Weights of a small encoder-decoder audio transcriber.
Model: encoder activation gelu, decoder width 256.
Data: trained on read English sentences (LibriTTS-R), 40.6 epochs.
Rows from block 9 of the audio encoder of a small encoder-decoder audio transcriber, named by matrix and row number. Each number is 128 + 32 x the weight over its row's rms, rounded and kept within 0 to 255. All counts start at 0. Numbers have three digits each. After the name is the row's rms in percent of the matrix's.
After each channel's rows are labels from the 100 clips, of 14976, where the channel reaches its highest value: "loudest" is the band of the loudest frequency at the time of the peak. Only what is clearly more common there than usual is listed. The data: read English sentences (LibriTTS-R). In brackets: how many of the 100.
# conv: pointwise conv (encoder.blocks.9.conv.weight, 256x256x1), inputs 0-85

conv.205 103:110082112162158130175151112137117170093190084097148115157093091028109083090158145135154129172127151135064187119182119123126123076088115233149140062103138106100134071083064155114123114115127179116111127101152128200112126114172114165134114155154105154121076150
loudest: 4000 to 8000 Hz (38)

conv.33 099:138132136109107194130151113127145103133162097117124134118118076085115138082173156163109114110115137130135093131125136115088171079081140106138118125138200143114110122139049122132082129121109194106134077079106133130112091056152153123062145143151138132088164110
loudest: 4000 to 8000 Hz (56)

conv.215 101:142155096114134154166107178152152198107134083188115128113099136114232118117134104144119116116071148093165121102172140118163091170176152114085140088157116083105087096148145143176138097131140211091139136113152110149128140049133151106160074115140137128132081121
loudest: 250 to 500 Hz (35)

conv.98 100:176145123120102151137178094132073130105099153056063114121110145156143135110111190173137154141193141112139097107132125153137113103085153148084193120172125123121160137150136148168133154136140130099167022166150080137136161165139122149159122093116128091100123122
loudest: 250 to 500 Hz (39)

conv.123 097:145176126117123127136144139110120081119146153112047084107106174100157096125185111121121143087086132178070140187130071216118136195158124117132121115135102104064161131147162117068126107150140109161087147150163153197127059168125119112088144211149153192144108103
loudest: 500 to 1000 Hz (33)

conv.31 096:144119157097119109120180100102072134139100134141158118097121122140103131144195164118099208050140211082152119161151117125159147112145173170133099094147191114126120097073186080174167144123134158085148135132167110157157138102087108113106148113095098137197115153
loudest: 250 to 500 Hz (40)

conv.192 097:175128140071164109108128102146136102132189143157124137107069076111122123143187073149129166078141144090061140129117117173083152106205187128115112126073073136157120157111075111070156080116203106159151158171156110120181111121158181192077221154072107161092141128
loudest: 500 to 1000 Hz (30)

conv.61 102:107162106094141152101177148112156201117191112143089144169117212121167143164106088131148109176135126125182108086091110117141110132106078126112127067091128121113165205133080113112150140123052117105125074090113153149152132137139123147131145089123171110084169104
loudest: 500 to 1000 Hz (30)

conv.166 097:117103114068067070105166141158149125112098122127089120123172221113123107137149095148134128087137139150146151113103130142122164067047078114099120150169085144059064092159158154093075180121125082096126164132113105132104132117119091142111151134124151128132189143
loudest: 4000 to 8000 Hz (53)

conv.241 099:106141116134125115134118112081141177066138132095074121144110216135099131100179101110122170111152073133146105189160141161146164125137067106122146115109109179156117194073168092138183089108135141128101098158147147157116141252143144123173185165091092145160103139
loudest: 500 to 1000 Hz (26)

conv.73 109:115137109143181138125129145138160195128125107107174087075104146112154120102111121137124070098113085139112144085106118134167101094182162122083130118110081114200100081094157142144137094118098154118115122100131081167136078161132164122144086169184132081076081142
loudest: 250 to 500 Hz (32)

conv.96 100:090113113156109126140147100172185131122127172150113058191138132128082106078136177159093103099181133100111167072113130182130130094149181065159133142194171172121136122108101198147112156154125138119148153083100134161138085188130118092087113144148144126115117129
loudest: 500 to 1000 Hz (38); 250 to 500 Hz (35)

conv.226 097:101171081099158095108119119153138227128102146157137085140162165123104212074088151154104137118127158169119108110155130160135162093088168204125147111054119105120124188093110125156106117233140114123133133126121127146186120082136139195142134110179186155101156119
loudest: 500 to 1000 Hz (32)

conv.251 096:129144102174122089060157117113089120122097118072129092127127109104178135133134156133143095094118111135076100070157186145112164120148160150050128125107106144128051128100082185150133203103142128134121097147100125124146151147116125101097109087145172157158068141
loudest: 4000 to 8000 Hz (52)

conv.217 102:147108190110120159255121107147120108129152122084107154128107155141175136165114106061183122100114113145095129122132114127121089113140099162128137118129113140120152093169091094133092130162144150102072161130155149132121150134108114089068146088184099053166140104
loudest: 250 to 500 Hz (45)

conv.209 098:111147053172112168142024127139161144182108115139143157168138156081082109187078104186107031110104034136202152067132177110103090128130142116090177129151097147099165104098136094179137146096098165100100159106111163105091200114101147135167097132122111099117102195
loudest: 250 to 500 Hz (47)

conv.249 098:116151097160129150110140131136132142096148141088097036148108113155143162139158122101149124130120138142180082131101168147170143131142191142126161094093189114112105187142222088122089107107134119107116182156109059136188101106098156147174101141139144142155110063
loudest: 250 to 500 Hz (48)

conv.118 109:048097085079147114208103167166116097106127101137105118152080081164121121156155153122113162062129127113175139173127153087158164109080098152097164110118104130082120136172150131080077174136107160096131116122171117135122138117057096129168138107155107134161133212
loudest: 250 to 500 Hz (32)

conv.135 100:165175067238169106143139159084099157092113147162119105156110148090129108081135145163090151131150121097123099174048107084121193191068162116113124180124116124124102179109201170106112098116145127157118134195119185134124124186140123109164138179181180174176146100
loudest: 4000 to 8000 Hz (33)

conv.242 101:140147218139186135093118089174114140144104151136122164169076133129103147066145090131133143096144143134102114121133118138122150132146087075107156091097164098080086133136077129083097116101162163195085102061159177061141097111128150123139152134098098152172164151
loudest: 500 to 1000 Hz (33)

conv.143 102:148115140095160123100138121114137163129135205123162147106189113173110106099125128130123181049118155138125127087100106118174134166122165114113148123222102076163068148125104178184134101165123118108125176130142121141119142068098101136177172142119142050081121118
loudest: 500 to 1000 Hz (39)

conv.177 085:160167128087130124127128129088132116132122136142120100116164153111154143156142172088126142094114155115106113124124076090082085072167088143154185073151177119138143100119125143095180123115044135098167087122130124125079122111132049108117143084133129139156132171
loudest: 250 to 500 Hz (35)

conv.8 100:114107087131051133097128108124134191089145132107137178124124108101127099088116111146147103110088093106144195143126109098109147136091144135099112108100167134093107104122110101103087121126120086090101167130099089138118110131120166136106142080165097151195143131
loudest: 4000 to 8000 Hz (68)

conv.44 101:138112118190103070132097131105136093097102186142115088149125179134115071106117102148150143139166168105134089090084117160120085184121174122114167167139134140165126199138156127179062175114127126125133130137120158147125083170103113088129121111130161128123146118
loudest: 250 to 500 Hz (37)

conv.85 095:129190118141107213139145099104100135147113086154081074140103131143152110111131178121107089155114109153114119090080116127113171077151140119163150131134115144104116133116129109143153146168153163122112130141147169131114118110151157076166149132121177156101144133
loudest: 4000 to 8000 Hz (26)

conv.194 101:105158055088156101156127093121110104114118154147064118170144162132135181113126147102172141124140129099115121113081095151113102100140136133102124103185107116083072162126039097092134121146108086210132111162086147129139137152056110115176160104112154145082075128
loudest: 500 to 1000 Hz (50)